config = dict(
    head_dim=64,
    expert_mlp_ratio=0.25,
    max_grad_norm=5.0,
    warmup_steps=390,
)
Rows from block 7 of a small multi-label image tagger, named by matrix and row number. Rows with one number within an expert belong to one neuron, the router's apart. Each number is 500 + 25 x the weight over its row's rms, rounded and kept within 0 to 999. All counts start at 0. Numbers have three digits each.
Before each expert's rows are labels from the 100 images, of 14976, where the router gives the expert most weight on average: "peak on" is the class under the peak; "colour at peak" is the nearest of a few named colours to the mean colour under the peak. Only what is clearly more common there than usual is listed. The data: Sentinel-2 satellite tiles (TerraMesh). In brackets: how many of the 100.
# router: slot weights (model.blocks.7.mlp.router.weight, 4x192), inputs 128-191
# up: expert up (model.blocks.7.mlp.up, 4x48x192), inputs 128-191
# down: expert down (model.blocks.7.mlp.down, 4x192x48, transposed), outputs 128-191

# expert 2
peak on: snow or ice (51)
colour at peak: grey (60)
router.2:514462474514494501514471496461472465497466495535470496501521519496465502479521528514473510509514474447536515487494525546491522521466444506497555467535522506482532496517489489484459485502506484
up.0:545497483469520504517478483544481511509503479538481550450514524497509485447554538478513497483504484495534495480504525537526500489466504510490520472547496508555462520500495528470475504506503485
down.0:452527484468518540498508462515459496525474462504472510525483495544498483503491540521463484492509523531452496494464499520514494531503517537543499520485495497473498489491535509484453471473482535
up.1:519519491486528519515492450539485529500516474513470491513487536507525534491501496521528510478469533522449475535524522495523486476486515439523495520520477497504512501529481476522509492481504509
down.1:493476513448526487500507488532521482482533530499534524516515545478484468475466467529528495528526483492526506551516540449514536481454479483470479457474485491492468443474459514542516451495514475
up.2:501496449486492525478487485494457489508459491466459529547504438579494510487517526502475524486513473553459512503517521481515455502484497512525508490508460480531479481495536481529510523488451520
down.2:467475504513496478495540497512546512464482514492502505484472526483483508527467455543511552529513475469514531485516485472450480475492504476524454493461483515523529479489471478495536522508483524
up.3:483472530516455492519505502498513481494488473521510481505527490519497507544495484505460506477519532443515495488500481524483524504541465485454457449541519513474495498417500472502482498539550490
down.3:479479517487487541505531515457488467480506479474523489501513450527496445546455482490457493500453516535479504533475495445503518532548496534503512525494470516516491502512517514511515481521491519
up.4:490488515466495484509488513500490484506487497435468455477476524482519472527492494493539514464513479509525489498495513489503557454525509492531530521502539507512471518536429528477509533507509529
down.4:481453491496506489492513515515514490512538496485530508511493476487544492500494489506508508510483520532498483540503484498461495513502446508496476552504506484482471448494498553528493467490478509
up.5:472466471509528488474527455496531498525470540495470544512519479500486510501471486524493489540546468535533487516526479498459489551518512528510451503497529516480506489517524463533495506521477494
down.5:509525528521486472503486536488513532476529477480512473528488511491490520503461472497523508502511505475519476509495450488451493465531508481511506528484489505493552558496484503475491483531493496
up.6:516480514517488477531529466496509488484463508523487508493525533516484478499518481556481514462554513444511463484510470532515514505511496495467432465532560510488491510460491482504514550524527509
down.6:468503506515494539474509505460500523463507439479505484517506441540500474557451471509477493510461513528447501529491485467477493501537492508530491534481445516532520527483536502486526483520476523
up.7:470456463520495529512490501496519508485479474500472505483469496494488487520466504499446501546467487506552502482484494449497492516493422516508493512489482513483481468503533514518454471470497549
down.7:491514476469498543499498481503524494508510483501490524505514496524515569491511482513483503535496481539467496476494532488537505491454517486476476483483509487501515473465515480527503485462465501
up.8:431421491530492494496502492515533509483479438505495496473471500497495483514474481529471517535475503464500531499510502491487449499484420472530498499518464514527512467485508493490504479479496481
down.8:467527527459494493473527470500500512494468495511481524513478517538456558536484488521496476511533455513475496487515492466507496499481537525506494469447490508493503495483521478503509526477498521
up.9:500517480460485549519497482547453510501491435491442452532472494540486530500516546478518522472507486529458507512539483453493503481492505469534535511531497519553482488507497510490512480480499523
down.9:528530511498473519474488554501505522525509473532488515493491504496478559496535492470479516550527493458521547460535485528477523492512522522484534458529482496540506519492499486499450523529514456
up.10:486453466517545502485489503482524511544484524494495509529509468506489509496499478504493496528524453534524517520520478489465476526500498526529479531478513487488509496545523478520482509485437496
down.10:513534522522483462476489495501506536487514515509515500527490530484482541498479480499533490520535495463515469481513453488463494453508534463500482480471502513468569538487478490486473505509502490
up.11:516471483507495502529491476526513491531493469504515482483496523495543491543510507528502512476457545488509475521526503504484466491512489442506458503549503477487519497501456473512510519476522549
down.11:477486507451506478479543485500507498498518514506541541510510486491496477520471448510516494515512473511487519525524524431513530506452519477475466476462486524487465477470480485560560485486500493
up.12:503478537496468518517476529494442477504487498521526474488520520483524511517524535491475481469495550478519479491449483490487533506552437504450461471536546483498494495481492506496473494504545497
down.12:475468516511487528496527492453503456442505495473510472510520440521492472557451499491467491487447507522469504526495502467508506516544476529505499500476476523521487486494504514512552491527497520
up.13:467467475489503511494481512522486521489469479480479499484444491494508475485500515497478509521465469488511530506462519458504489500481429505566514525483463491520467461533520544503480477457472516
down.13:502520502511534502480486470546525528532511497511474527462493561497505541476504497522516468526534478506499483490493519523491466463466505472506486486503534491477545487490495477488461520453498524

# expert 3
peak on: rangeland (57); bare ground (28)
colour at peak: pink (32); orange (27)
router.3:465568492509531510492509507546492538499488508494502517460478517505484518520494496557536459525526474516501495511483473491482489483493547535529465506473509459503532509495501498501467486485448526
up.0:510501517502498480514525522482471465467548517514514485491531505498523467481533517485510488468525500501498489512465453568538517507505498503503499518488537488524507506502466554456511482536512480
down.0:463451543546513504467573470476544513480487528483500492519493518504468497514441458563475519491505524488492505542507514477526464516480480489518473503456505519461532468495524478486548514526506480
up.1:483474448539560494518511502536514543523457493494488518493469522476489496510514479526508504532480471501522484488505482430513436513504483480550466528488476512508521496494493463480458466491444513
down.1:477457546534479463476502488501498495473495510531505477535502515486495532473455500479531538496516497434464512513520498531524493501489470486501554507507511524518514514490511463496514540521508466
up.2:532498515493468478515524472459480478481495483490534461494547488461516545494474521505464524495446567518497474536509495523488490515525490489496476482555511514502471474464507495550508488502541476
down.2:500520510483465501482492479466456469451497507507521467499519479499477523503487515446514499497490498488493507505500499511501566519520512517477556468513471536501493507484523526491503485511543437
up.3:549492497503480514488498499485508493519558504475501508451538472478527537487483486499508489468478543524507481497519526481489516500527494454467495464547493465480514498515516465521513496526560520
down.3:547465454495490481536440517475505475478516472521509496517528475517501497479506523463511509475525487488490529507493453532505532509517542504458487490515534518510486531454477505534512473527521496
up.4:479504523501489491467561495462516457514531508474549481504539458491526541528473529517484491488506527529486506529568472490458466512540502517496464508533527504456487489472513491546505515492525514
down.4:530520470519507527518467520480493507506516456476489473525518435506537493487494536442494511491477540523491507478486475495484519554513528494506521541523474472533526550499530462508465467518444528
up.5:490515507476498494478501526486488456476570531487509511488522489476530511465495534460528478504523520514507528520494482547505520499529503529496550493503521497541520514495494551486506509561521490
down.5:500421517536522518488532461473530501483490500484481466521525504513484481496434492559441497509493492510497469516476521469530474518487450462527476513501516508465506458510529484495518503500486508
up.6:480504507510481447489515500471520465481548538496562461515504486484518572546438461506526484508514501500504491571561492457437495499537503506510502533504527515468491505499474505540496509508503462
down.6:522480468509530542527493490528499503507489460495461520530512490538507482488527498490442505479506501535499461478492513485503497509495489491533496518537502457496473458498543477490471470490459522
up.7:493444527481505499503523478478503517521527542494540505511505492455515529499492490506476497487503502481490487493548487546466528504492458481444513508521532509475494464524479499522496502482504463
down.7:486497497485459485534494456454447473487481481525538491534504467494476488517463542469473498482491522501495493508486458507527537551526484531472482454488478526480463529478513495525482473516535458
up.8:476470523470463489510495492484496491467503521523494499546537504515515540525476488506470504510486520496485460545512506483503506464508448498496498480525497498474450417465459493547475485518540535
down.8:509522493568536530491520488505513514496474528480465475472478496523516510525483491522437484497517489511487447471473489493486476503527528485558505528486503448477540470541522467490467503472491553
up.9:521465488500467518500489507531510478512530499493503484554517497517506527508487487482462520495469534452512517498510505477507505493503417474465501467550467465467455455420510487522494513525525450
down.9:514499544507544540477496556508544498513514511457463488521498523491493540482493540527525471535512479492471518532509494477459456440523488475507481532529529480486509458509494482498502516478458526
up.10:491426480507506490565506489537499526473494446511509470482484507514477475538491469502496518493486486444504502491500501472501502507518469482516490522491488556523486495497500499485500498469484475
down.10:502483532503492483472477475513521493482519507447504448523521518514513532518452519495536477464517503481498462521515481504482514486537471517565521513536518487515497527530465486490542547525505512
up.11:476497480499473509490519515503472475513490507504486536576496466482510547486511495489464527528486486482486492518517486524506513483482452507489480486522515544484454457446497527547487484522486462
down.11:498495527476450505461510498494511492536505502460529486486473489508542565508506518498487477473443562496486466477484505538493514518532450464479474524534506525456545528520535448453507540442516501
up.12:515489504508488479513507517497470461484522481507521468511532490530545472502531493523508494469515489492520469510475454519513490489540497478507484506500523469513504493485441526465501487520500475
down.12:452446522550513485476560461482528503495461514494514501546484527511447509513459478527479507477515498486495508544512509484524491523510498505505467495471501527476537483494531479486538518523545478
up.13:505455469524549478531506500490525499536481520458518474470483516474503492531500492551511500470514491442502497544498469475469536495488476503503475554501548503496512511479481502494528477478497529
down.13:471524465482519516478441523538516486514523493460477514484499502520542567483498515506534521528503485512499522503504513503501487459484508525536545524501514457527489477511456506495512511476444515

# expert 1
peak on: snow or ice (74)
colour at peak: grey (55)
router.1:457526502513556516470516478514535545486531505476488522517491489464522524465451536486517517527516501512507508536505526462521495492482487521536512514485466536521497504512506512521453510526472483
up.0:481457483522520495487439520530521506526502490500499506521522493472487526465522492465526509515525451482551532481513494461495492512522466516490481461501488488527512503505473506462463506516496447
down.0:503476501537512483493515482503547459516490508507478507484504521488516504508494496515504470487536473459505462485515530515462477479482490502494496509543568476487532479523474488485481492478518507
up.1:520455482527513516479448504527520531495540498522506523464531522469520495469545540487491505509529468445535540488500534524520504495470466477445527457533529527515501500510468496499462484466509477
down.1:536480500478494456534480500473474482482532525551542485477501508454522517487504519477506500505471486506537464505495517508488549536501500515481498496519493516523478508493477533531489445487534456
up.2:528474488554512501520544500484537531503518545522524512488504516473484509484516496508485499459519545475516453529493449521504583540517472533511486535506547496487522517519527511502493505520534487
down.2:535504522507498482473483467494494533527499485536509511538520545510471499493555501482511509482539477461487522492509505504524498492458502520474500465470504541510503544483516490476498506478518482
up.3:513510530501473518509510489474536516501515496502538481502535509469507495493502500432517519428496559521512507481540514515501522491524512480486515470537529522509462505518495510505535536519581468
down.3:510519523493492502469470511473479487452529529525528480458556523501520547508505506489498454526528479485512489473494536506533519476499521480495497449516511532533485536494482443515495495510530482
up.4:497505512497503497499462552506471503493486506494472514518503498480473512455530531487501489530546457493516539468483493489509491472474484527506531477466517466527503496486490538445456478528464478
down.4:509504473523518519508504474486525470540504461498462487501500477523524505509499525521473506496521513497459503498495541517483496493478530515514510544515517492454543504498522490478492490496482525
up.5:533509493488525546538514483495505510525493516502505516493483538496482545504516516489476471517490508495521478510492492519499520503473456494474471506514519508458473490480540506519476446485493499
down.5:554588528487480483527499471473485522510509485504506457476514513512509547494521509475549508462497504492520493528497460489505493431480510469544498513500485499486496487472497488503486487506520500
up.6:539491522511514507513503487487533560524501505503469463490490528510448507505508482489484485493484505491485501525534490530491490470476459504530506481497525517459458453487514522510484513521487468
down.6:540504509489500497548493534541485509501488483502504464440472535470510521491542492481510508476493507461533486504511458546460484442510484489513489498546518453522502503487460486511485505514504479
up.7:536516480485550569506500531516505541507511519483498540490536526488507497464530525520496509472507516503493536535434481517544531493451506503510504484473520499517500499485512517501505480527503499
down.7:508512457478512532494455469472475524510521458469507519508528469505504502475512546483479529520458513545488552486464543511543504519448524500473506473480481543500484492461525494508502453511473483
up.8:448468486496445472471508539493492433507489469494502529505512448492549490494516494469487519525494480528503527461510536497453475491525475502509501497515506499518511461490461521524507504510482468
down.8:508538506513556517473494463522499515520512506482479489480513548494528476497515524502522448488539488482499459506472529488517467453477519470524483509516561458475529500543491484456477503470492512
up.9:492495503506503487495445547492471505514470503496470503518495497487474501452537511480516497530539445496517521467487498475510487491489486535508525496461500475533518508506494530451458484509459471
down.9:514509485528513488493522463498520475537492479495451509511488491527520492523490520537467493481532505487473490488485534492477464489478510514517505543517538492474535500493521494476497503492484530
up.10:493504515505514480492456538491476513492490507503486493528511500479465506461524502499522504511546446487517525472496497483519486496470491539513525483463502486531523517500491527445468495510463471
down.10:494496495542504489491507476489521471544492479510458493519486501535510503511485505528474496500532505477457505497482540501468464494490502524536489540517530483473546511488517487488480497497491526
up.11:499505503504513489497451549498474509508475507500466498518501490489476505453538516492505489527539444493511531466485490487504485485478491531503527485465500481524517508496498526449462485511450483
down.11:493503480542514508492512469492528478535484479491455499515486490529530497512485527551477496494525517495451493492487535510469470490488507523524506536512511476454539490487513500490498487485478523
up.12:507439430526464505512508502530513471518471496493512530513497507499452506485486473479454510526445507474551510447509508509486514540496482491482518454516456517510491498484551473494505502484497443
down.12:489513520507517535499519513539496498483490509482453487496491499545504517529472504535471489486517539495488471524504475477499475487546499510550473509509477429487509505513516479478440524541481552
up.13:525522497485533549511507541522486523492503507467489512506516522497497490470527550522495501487493497482496543499442494513560518494441504519490524478480494497534489507505519524466515468503456514
down.13:496509445485503528485476458496481519527479448473480518509496463519504494477516551500465533489490520535477543477468542521517485536446513518497519504502467511482481468460529514495499445506467512