python train.py --model="multi-label image tagger" --dataset="Sentinel-2 satellite tiles (TerraMesh)" --train_examples=72500 --image_size=48 --crop_scale_min=1 --horizontal_flip=true --translate=0.06 --color_jitter=0.1 --arch="vit" --norm="rmsnorm" --norm_position="pre" --activation="gelu_tanh" --mlp_ratio=6 --head_dim=64 --fused_qkv=true --bias="none" --qk_norm=true --parallel_block=false --inner_norm=false --moe="soft" --num_experts=4 --moe_every=2 --expert_mlp_ratio=0.25 --slots_per_expert=1 --shared_expert=true --patch_size=[6, 6] --layers=12 --width=192 --positions="sincos" --pooling="class_token" --num_labels=9 --residual_init="none" --optimizer="adam_atan2" --lr=0.0026 --beta1=0.9 --beta2=0.98 --grad_clip=5.0 --ema_decay=0.99 --steps=19700 --batch_size=128 --epochs=34.8 --lr_schedule="cosine" --final_lr_fraction=0.01 --warmup_steps=390 --weight_decay=0.02
Rows from block 9 of a small multi-label image tagger, named by matrix and row number. Rows with one number within an expert belong to one neuron, the router's apart. Each number is 128 + 32 x the weight over its row's rms, rounded and kept within 0 to 255. All counts start at 0. Numbers have three digits each.
Before each expert's rows are labels from the 100 images, of 14976, where the router gives the expert most weight on average: "peak on" is the class under the peak. Only what is clearly more common there than usual is listed. The data: Sentinel-2 satellite tiles (TerraMesh). In brackets: how many of the 100.
# router: slot weights (model.blocks.9.mlp.router.weight, 4x192), inputs 0-47
# up: expert up (model.blocks.9.mlp.up, 4x48x192), inputs 0-47
# down: expert down (model.blocks.9.mlp.down, 4x192x48, transposed), outputs 0-47

# expert 1
peak on: trees (45); water (32)
router.1:173089154141154115099074130119146116197093094169176127138105144133182084118099127118113067095144155125092145138215141153170116167083132094097101
up.0:095101157148136137145150120161102154127160153058120150160154087166138162118130119102170130117071096103136098102112080119116121112168144084113141
down.0:094161119163209185063104050169146167151145113068133097173106141129129123112124155172091106090097146114155064108121094156165084090115140075097170
up.1:123193154132184109115107085097126147166099161119175179144083128043125084121098169152097085154113168108088170106171116176149100136105130159084120
down.1:141122148164092159102121154130147099076120080125119119119152129148129144119152140133127165145181088156168107118114131117117188149112084156170157
up.2:155129118144090138096120168087099140137174067100167193122138021174159116186116115092112135119136153056089121141100153169129141139133137062145115
down.2:083075121066130149131182152079135173084199164086110110111122096162122097110068109134099119138086103118090122139106126122080088155177159108101083
up.3:098101127191088119171126114182110092056144123134148114145122155136107148072145135177080128159114104118159147117147033109157118151136116128127137
down.3:101132142096132131145182122119161132163145193063125121082096154117117136107111122178109155109138144123089134075102070117123131077166195138139107
up.4:099145117104150190155132156069178132135084163117130115132188107099189147151152113143096164118077081106201068146120148123096122092107090119071117
down.4:182134106154111100119115129141131164131066093187121129160111132126147171121197112069113127112134086157194143143148157091149185166121076150152168
up.5:078149146127071110195160156106161097148110165147107098166109160118130181096113110054105191154128130157128098129128141098151157145129115165128121
down.5:165142117132202167091082075160041159099131098089139155153154112132143087136126141156172082125129154102167151159177140173133132164107147074151095
up.6:107101097213127166121107181137135090113130107130137161114150091109087124158105119103104102152137155116089168155125114182147097176070172119142110
down.6:059177120091121114098140113088138154112180190124117102124105172105094091097075138166117132152145116102097133111068086116066084131164119153137112
up.7:054126208176174129158126094140121092118103147107142173084116124122143209096156146143101108125132154149091100123185119164176120106086184083125154
down.7:078155134120123133119124122140108124104125132174101082146219095085129110118099138141164156162123183144139156151122143176083131131051112124153099
up.8:098086162119100183145142164086146134107104163123121074144142118126143139113092119134100134156097062170127095155129129090108152152122180121106065
down.8:182173124155162111113091084160105149130068089137135164147157091130141134142152092114200094157104168098202120135184145149163174137090075123158152
up.9:101124141151083117216168136102125086141113147145103123134111147093099177075130142068116210140112102140137122136163145128162143149124116180131101
down.9:160146123095173135060091113153066181115125133097132127153122102126154096141100133189164084133147139111168177134138109165094143139132138073136123
up.10:098197117105112133150140140118100170158106151066089077154115071130143155073063138141198199083067120125172080143096151158130174128138121111085096
down.10:140063093097055122110160213113142129134206161140114109111119098108119171147182163143140164080154060103140146142078119079042170089126148131130092
up.11:120021096086150153109158215096171108153211105111131063116129148128056096100153132159121147084147143128100145135112110103111129110142142132126174
down.11:073111094117127136170140139088134104126138101114151137088110149185156133074105183114065096113126121112121054055118094171144066115145153067087138
up.12:202092159165149165116122122100122159074123109141052178050180159132084123156134112119147127143152063139119143154112160072056121163101139187153156
down.12:096145095129119113137111109130168103129105096146126128109086160161143153090166141108086130123117127156140096101162114123190108140141090145102162
up.13:095138163124097181155148131096132151113097180135123083148146131128143148110111112149081167142063076143139086136103145095111160147124144139093098
down.13:176159108141161155123086112156075161105077064146122164143158093131153121140145094094172096153101147137195117154198167132177166172100079123140144
up.14:097163122086097077119160126085120192067122162065067112154177106174139132142161053077122119139108149059125087104176135152121140127180115087109158
down.14:089164143129184104134132116102139100112171189064153123159097118120129162118121115120109084149097144094093093104115069126136071067169170103077144
up.15:174135079116101125115124176084123165144168057108155185111140058171155090149107114088137105084121167117122136160185169206157125147163119103147079
down.15:097096126093121149140175120088170166100184188078091113130105095131113123100080092135102148126080109091088125116099102089084115119162141117090102
up.16:156100149144124129117124135167133133074139157091126110082185139165172118152122080173099134137113122144099129085070147074143112103146198095126134
down.16:096130146103103092168184131105112132109135183083089111118111069180121205126145092124115150117048118130139062116079139151109113067190116118061144
up.17:106100134145107139178173085157110167134114165139045136090158120120125124078095057138124151114121149135105144128168146087126186149133180128150126
down.17:158110149103169198126197139140151135045162114071135176066120127161164128142141089092139119069121145144114106153154164084166122138144141100096117

# expert 3
peak on: snow or ice (42)
router.3:119131117106137186116186134108144145098125129136094089124159119185153151129145172153116211110119078150194075174120163106067092161144139142122106
up.0:162099138117121082054162160137117180107142124041072114107123071113131166142167094125110155128151109110163122134127141080095132122152078123082153
down.0:081166101114118076104121088136120071167113160106144111154044190090134191100189159128092131134152137123119113042077067123181134052172113153103189
up.1:106207114187107137180146099121151148138104131139108086150165126113050201083170116090121154110131094196167063139142154137119100161089076145148161
down.1:100158098155111065193141119092152114200113160118123105082132126092113164111123125128111123158155211092130092072137063192138099073145120115117164
up.2:108117143163147138112115125099119128119159076051162088129178137168164109122082170165085077096170100135131092071105105169142090163158144069141128
down.2:166132120097066136084156211154148109094105087143127095101134142122145159163186127098128166101157106188128159151117160097144166156124097155116164
up.3:164122172097111091131113138117148175145140151100111164118121064103169186089139059121173126120112170096143091107175155127157139098107111133121171
down.3:110110098127176165140133077101106140139064130126138180036172104169138076154075162141143084090116149079117130095146079172128100106102156096145092
up.4:166204179162090100121147104110130176152096168138094151111088116046083126122135127125155129127107135163170056099108146108096146137111097117110124
down.4:170097187138099128176171150124160165133124135168084138110108064122092166143120062065139156158076097134135086165133163058144166146131098093082114
up.5:117101138156126111138130129137130129131131098074154104192171095173145146113112068110084077104117132115088134155187092147151196125107093093109171
down.5:104125137101183169091165139111112159076181123065146095143151132136164075115092104161134092080140158128153130139118111123136126161145155083110092
up.6:100139087151101127146144174158148091183121125139141160156084134091079177108161138072140165079096136137159111132133129132188163072094112135141129
down.6:183141160127101116091097120179147115152103116156121112129146141094118137145177118157172183156193144104119189148142140126127170130066082189171162
up.7:127127144143073156181111079098147154128150078080113138158107084132049133099092131162108119184106090113119062072109092148146175128126130077114152
down.7:100087167065124149123163159074105183107150121112139137122142116177139107130099124137117109091084142130163103124123162152105115165159119122101141
up.8:127146127216072158131095116174119141102107108127114163147191075170114173101129117097169120149107123131144092128143102186162125169093059077109150
down.8:132105091171078098217141142116119089179096146147131104124103138143137177121175167119078174137114095092122111111113108128186169113142138113090136
up.9:143119143134138104102084097146163167149126113132129103168116148105124122105144155163141106156168168104088163116121087087163121083109118129134166
down.9:163132122097184161094081099163166158111121131152130142117120095153154080138109080128141095132142162145102160206187172097129121198095109093157092
up.10:134057132103084149121163173085141172132129133085110126119100043096096105115067101118101083136110117152092148161149124162123190177099144082126100
down.10:098109095168126127179184150114073064125123151086107138140113129106168172112130154082087132081070113134130094085090084111173120080162177096083133
up.11:147129154093097086090142078107135187136104155095092146130105111097147177079136139158164157189154111084149142089114109083142082087179074161113153
down.11:091134075094127113060134075145107084168129165105158101181050152115180127104165102154111146136124122076133147078109097130165150081138116122124148
up.12:140163116114140166139096106162175159151115116103124114185093113091149153079110144116114125100131164137127125143153109109144184130065085143074167
down.12:145130124150156116163204162130134101057145142074149153165112106068171176101140139084130109084068128151173095122164093108181130095187144098048112
up.13:141150067165038153143107158120127156068149104166120129107130095118115153145122095110091120174133066170115099148140178132139151219126091127152125
down.13:157070128147088148136115168132139144181096090118179120218161082097150095134113102157150124118150136052111164126120108140146173125099147088155115
up.14:120112106226064131123118168161101128112128113115091130130184040155120170110136083096166117142096111131140111130155119153124119153109082075106141
down.14:122120106139081098204159128117144102163097131165098096100076139134091187097161155105100175137132074107149098103113128103168166107135099154100174
up.15:165101124135065117129168146137102153091126106155131207132182130158142147124174130113146151122161057095187113127098111153095054159170046156155138
down.15:062099117112108147147148128108088148176134128081177096160154119186148083082074174186105110057129145073121102077106081213123126113144181052134094
up.16:137166116096160045087122093105093175135110114046107073133174117156171117150093071131114095142171161112100132093143118096130123162195143111104153
down.16:136151087102075132091166145171116082166070134153136113115115175132191159132190139134140185121178131075141160089093114131140180103120118164138159
up.17:227079152131090147111151174115085126090180086130164226123202100166156103109121138124118124109078081073151133137131146166101120152132117118097118
down.17:091102074139135131187162099081089158154091117101123133105129150181144109081102177137088111094122095087186098096136071157118114113154160074124098

# expert 2
peak on: snow or ice (42)
router.2:112138098083137111059133124184110152136103134130145187135097146140155093133166100137160130125162173067151174099130105143125152096131098150176174
up.0:117130086118113127178104092150091171152113109171112136140156122132131083101066102126134131107153141137098133155219148157117152177132118124151039
down.0:144096107099148155124126140112178166121134123128115093146119135092180124083123121119069104103188122146132179144154126035111112144127139123174078
up.1:159142092169147105136073085117164186093107151116070172076173117146162122110130076116128147181128160136110121134153161179184102172158134127152114
down.1:130096163145135106117130131153100167104144068096182189154093116176133145076176186150113152095111134117173102103129101154175122085120121107078183
up.2:105141037082099087134110137143096107113111129174097143118161120133131079155129135122147078087144173124139121127164157252155127170212094111161072
down.2:146104109107104132120145171155153165156110128158053112125139078105141131092123112099108174110137098178172176192140145064077182178094115115186090
up.3:155159126188116112132148135092096126074114140102113166064185085102147111148101067125142119144114114133134135130138143167141121145190164123127082
down.3:138116136159162112186145143141091115102150172134117145103171053130141144143100104087124109140105145185126154168148144095103119150121158130160069
up.4:101154092181199165146104120139099090105145137062150137130137121124138123124119113074130188111098111140129131151164115093176161145088146139127108
down.4:142118124153179159141100126099141067116164134111138083139165100129129092160071115118132085104097184118117149135149115083161082129087133089109075
up.5:148102142121147090111136097131120219149132095113066096174137129122098130122141109106155093052140121191142111120112157086063142167113155056128128
down.5:098056140146090164165130112133122109161101090126135123208133149131136135064132165128110149134136060080105122109113103125149139104119148143137137
up.6:098133130177091117174154124098131156141126100105142141130102089122101170095108136094077180144096068101164077168186115151099155121151097076101094
down.6:165108174112091124134162170130056139127163170071116086095167074159095161134138115146118143132139143103106124170130177081089150123151114138099139
up.7:108137113115150133131187132158115112203119106069197087162097142196158111135129185174124186106132156094134110089101056149137151060138174131084149
down.7:123139098079137147090088064082188149114093123193130142083074118117143098103111092108084109144145121158143117135171178109141100171131074162147089
up.8:069160105100078105130128157101085107077147127133153125157126104139116124107125164146103123147074171132147118131185109238158151157165090105127085
down.8:131108128116078180121177186120128144126126109167085157112139096137187091118113100098136176116144117136162149172159149127133163179108106129165091
up.9:148133096145144059149118085147123096150082089072121179101158051123111133145128123149146104158059138131145075162183111130147112114124132006096104
down.9:133083152160154167126128075169135146093101063081187167161096176159138141047173174135113138085132107117126090077163081104189137075099115117108149
up.10:081085144188138096147154091149098074116179131106155152137147135125109133121150085107134178119124134084071140111149063142152179119132206126128131
down.10:171126153114150161157151123082113118085102145129144191051122105126195096157097093066110098120099170119142117130174180111193110164182142117102082
up.11:107141047142161115169114078164163158137125142100113116151127149148139165055137144140154189181096071165199080126095142139139098111130115102068160
down.11:106131123165138111173121089117136101168105096118120153149097185161102166056154195137071104099153085104133089049103061131146125055139156115147138
up.12:182111141140171124130113070119082171155142080088132096144151104167173127116103104143140111050077141114127112158178160087154128109074169044114122
down.12:132119121150173192161122104106136093151103046108167182116146142158149094141118190133134120100099140076116073106170109190168133107079127084089133
up.13:068147090146176164153118065160130091137145129075115062121142118164133145106092148161117144109088154134116085135114135161167170117101185093098129
down.13:055159154149150126148116076174165149190142111128130138225077153084034141063124170136136106101136184130117090071121067128149103069108170080104146
up.14:121125122124133128137187131149111098204104100075192118158099142184153130127125186193132173109123132084143100086116037149142155051125157130088147
down.14:126160099090140129105096087088190164122087116155113156123075121107135109119123113114079094156134131159137093135169161114154080168150080160131113
up.15:121153086128150120120170152218110116158123088093141071151110137223139158159140154101097170135143163144152105108108102131178146066145147132067158
down.15:181141096080169156067084120133150172039145117154138124123139107130138083144116135135110078135154128158113159185156173129090124181105099127161100
up.16:102130129083076137127141139097105104091156106145165153145119117143126132109125182138118149161084150129138119128168122199144145158151084133124101
down.16:129087146115078177119172180120140147128145101179114156133131101122170102113113102111126169111132111140157118147142150144153169171110100137148095
up.17:152116095127115153131121133116086137134103145158110141137182133132134097131113111146193166104146098071108163119141134167090120205129115135149067
down.17:140122100158152131159116106129183156180077133149076134092130131113155135071129136127094096110174108191129158154172123093130098160089151114203076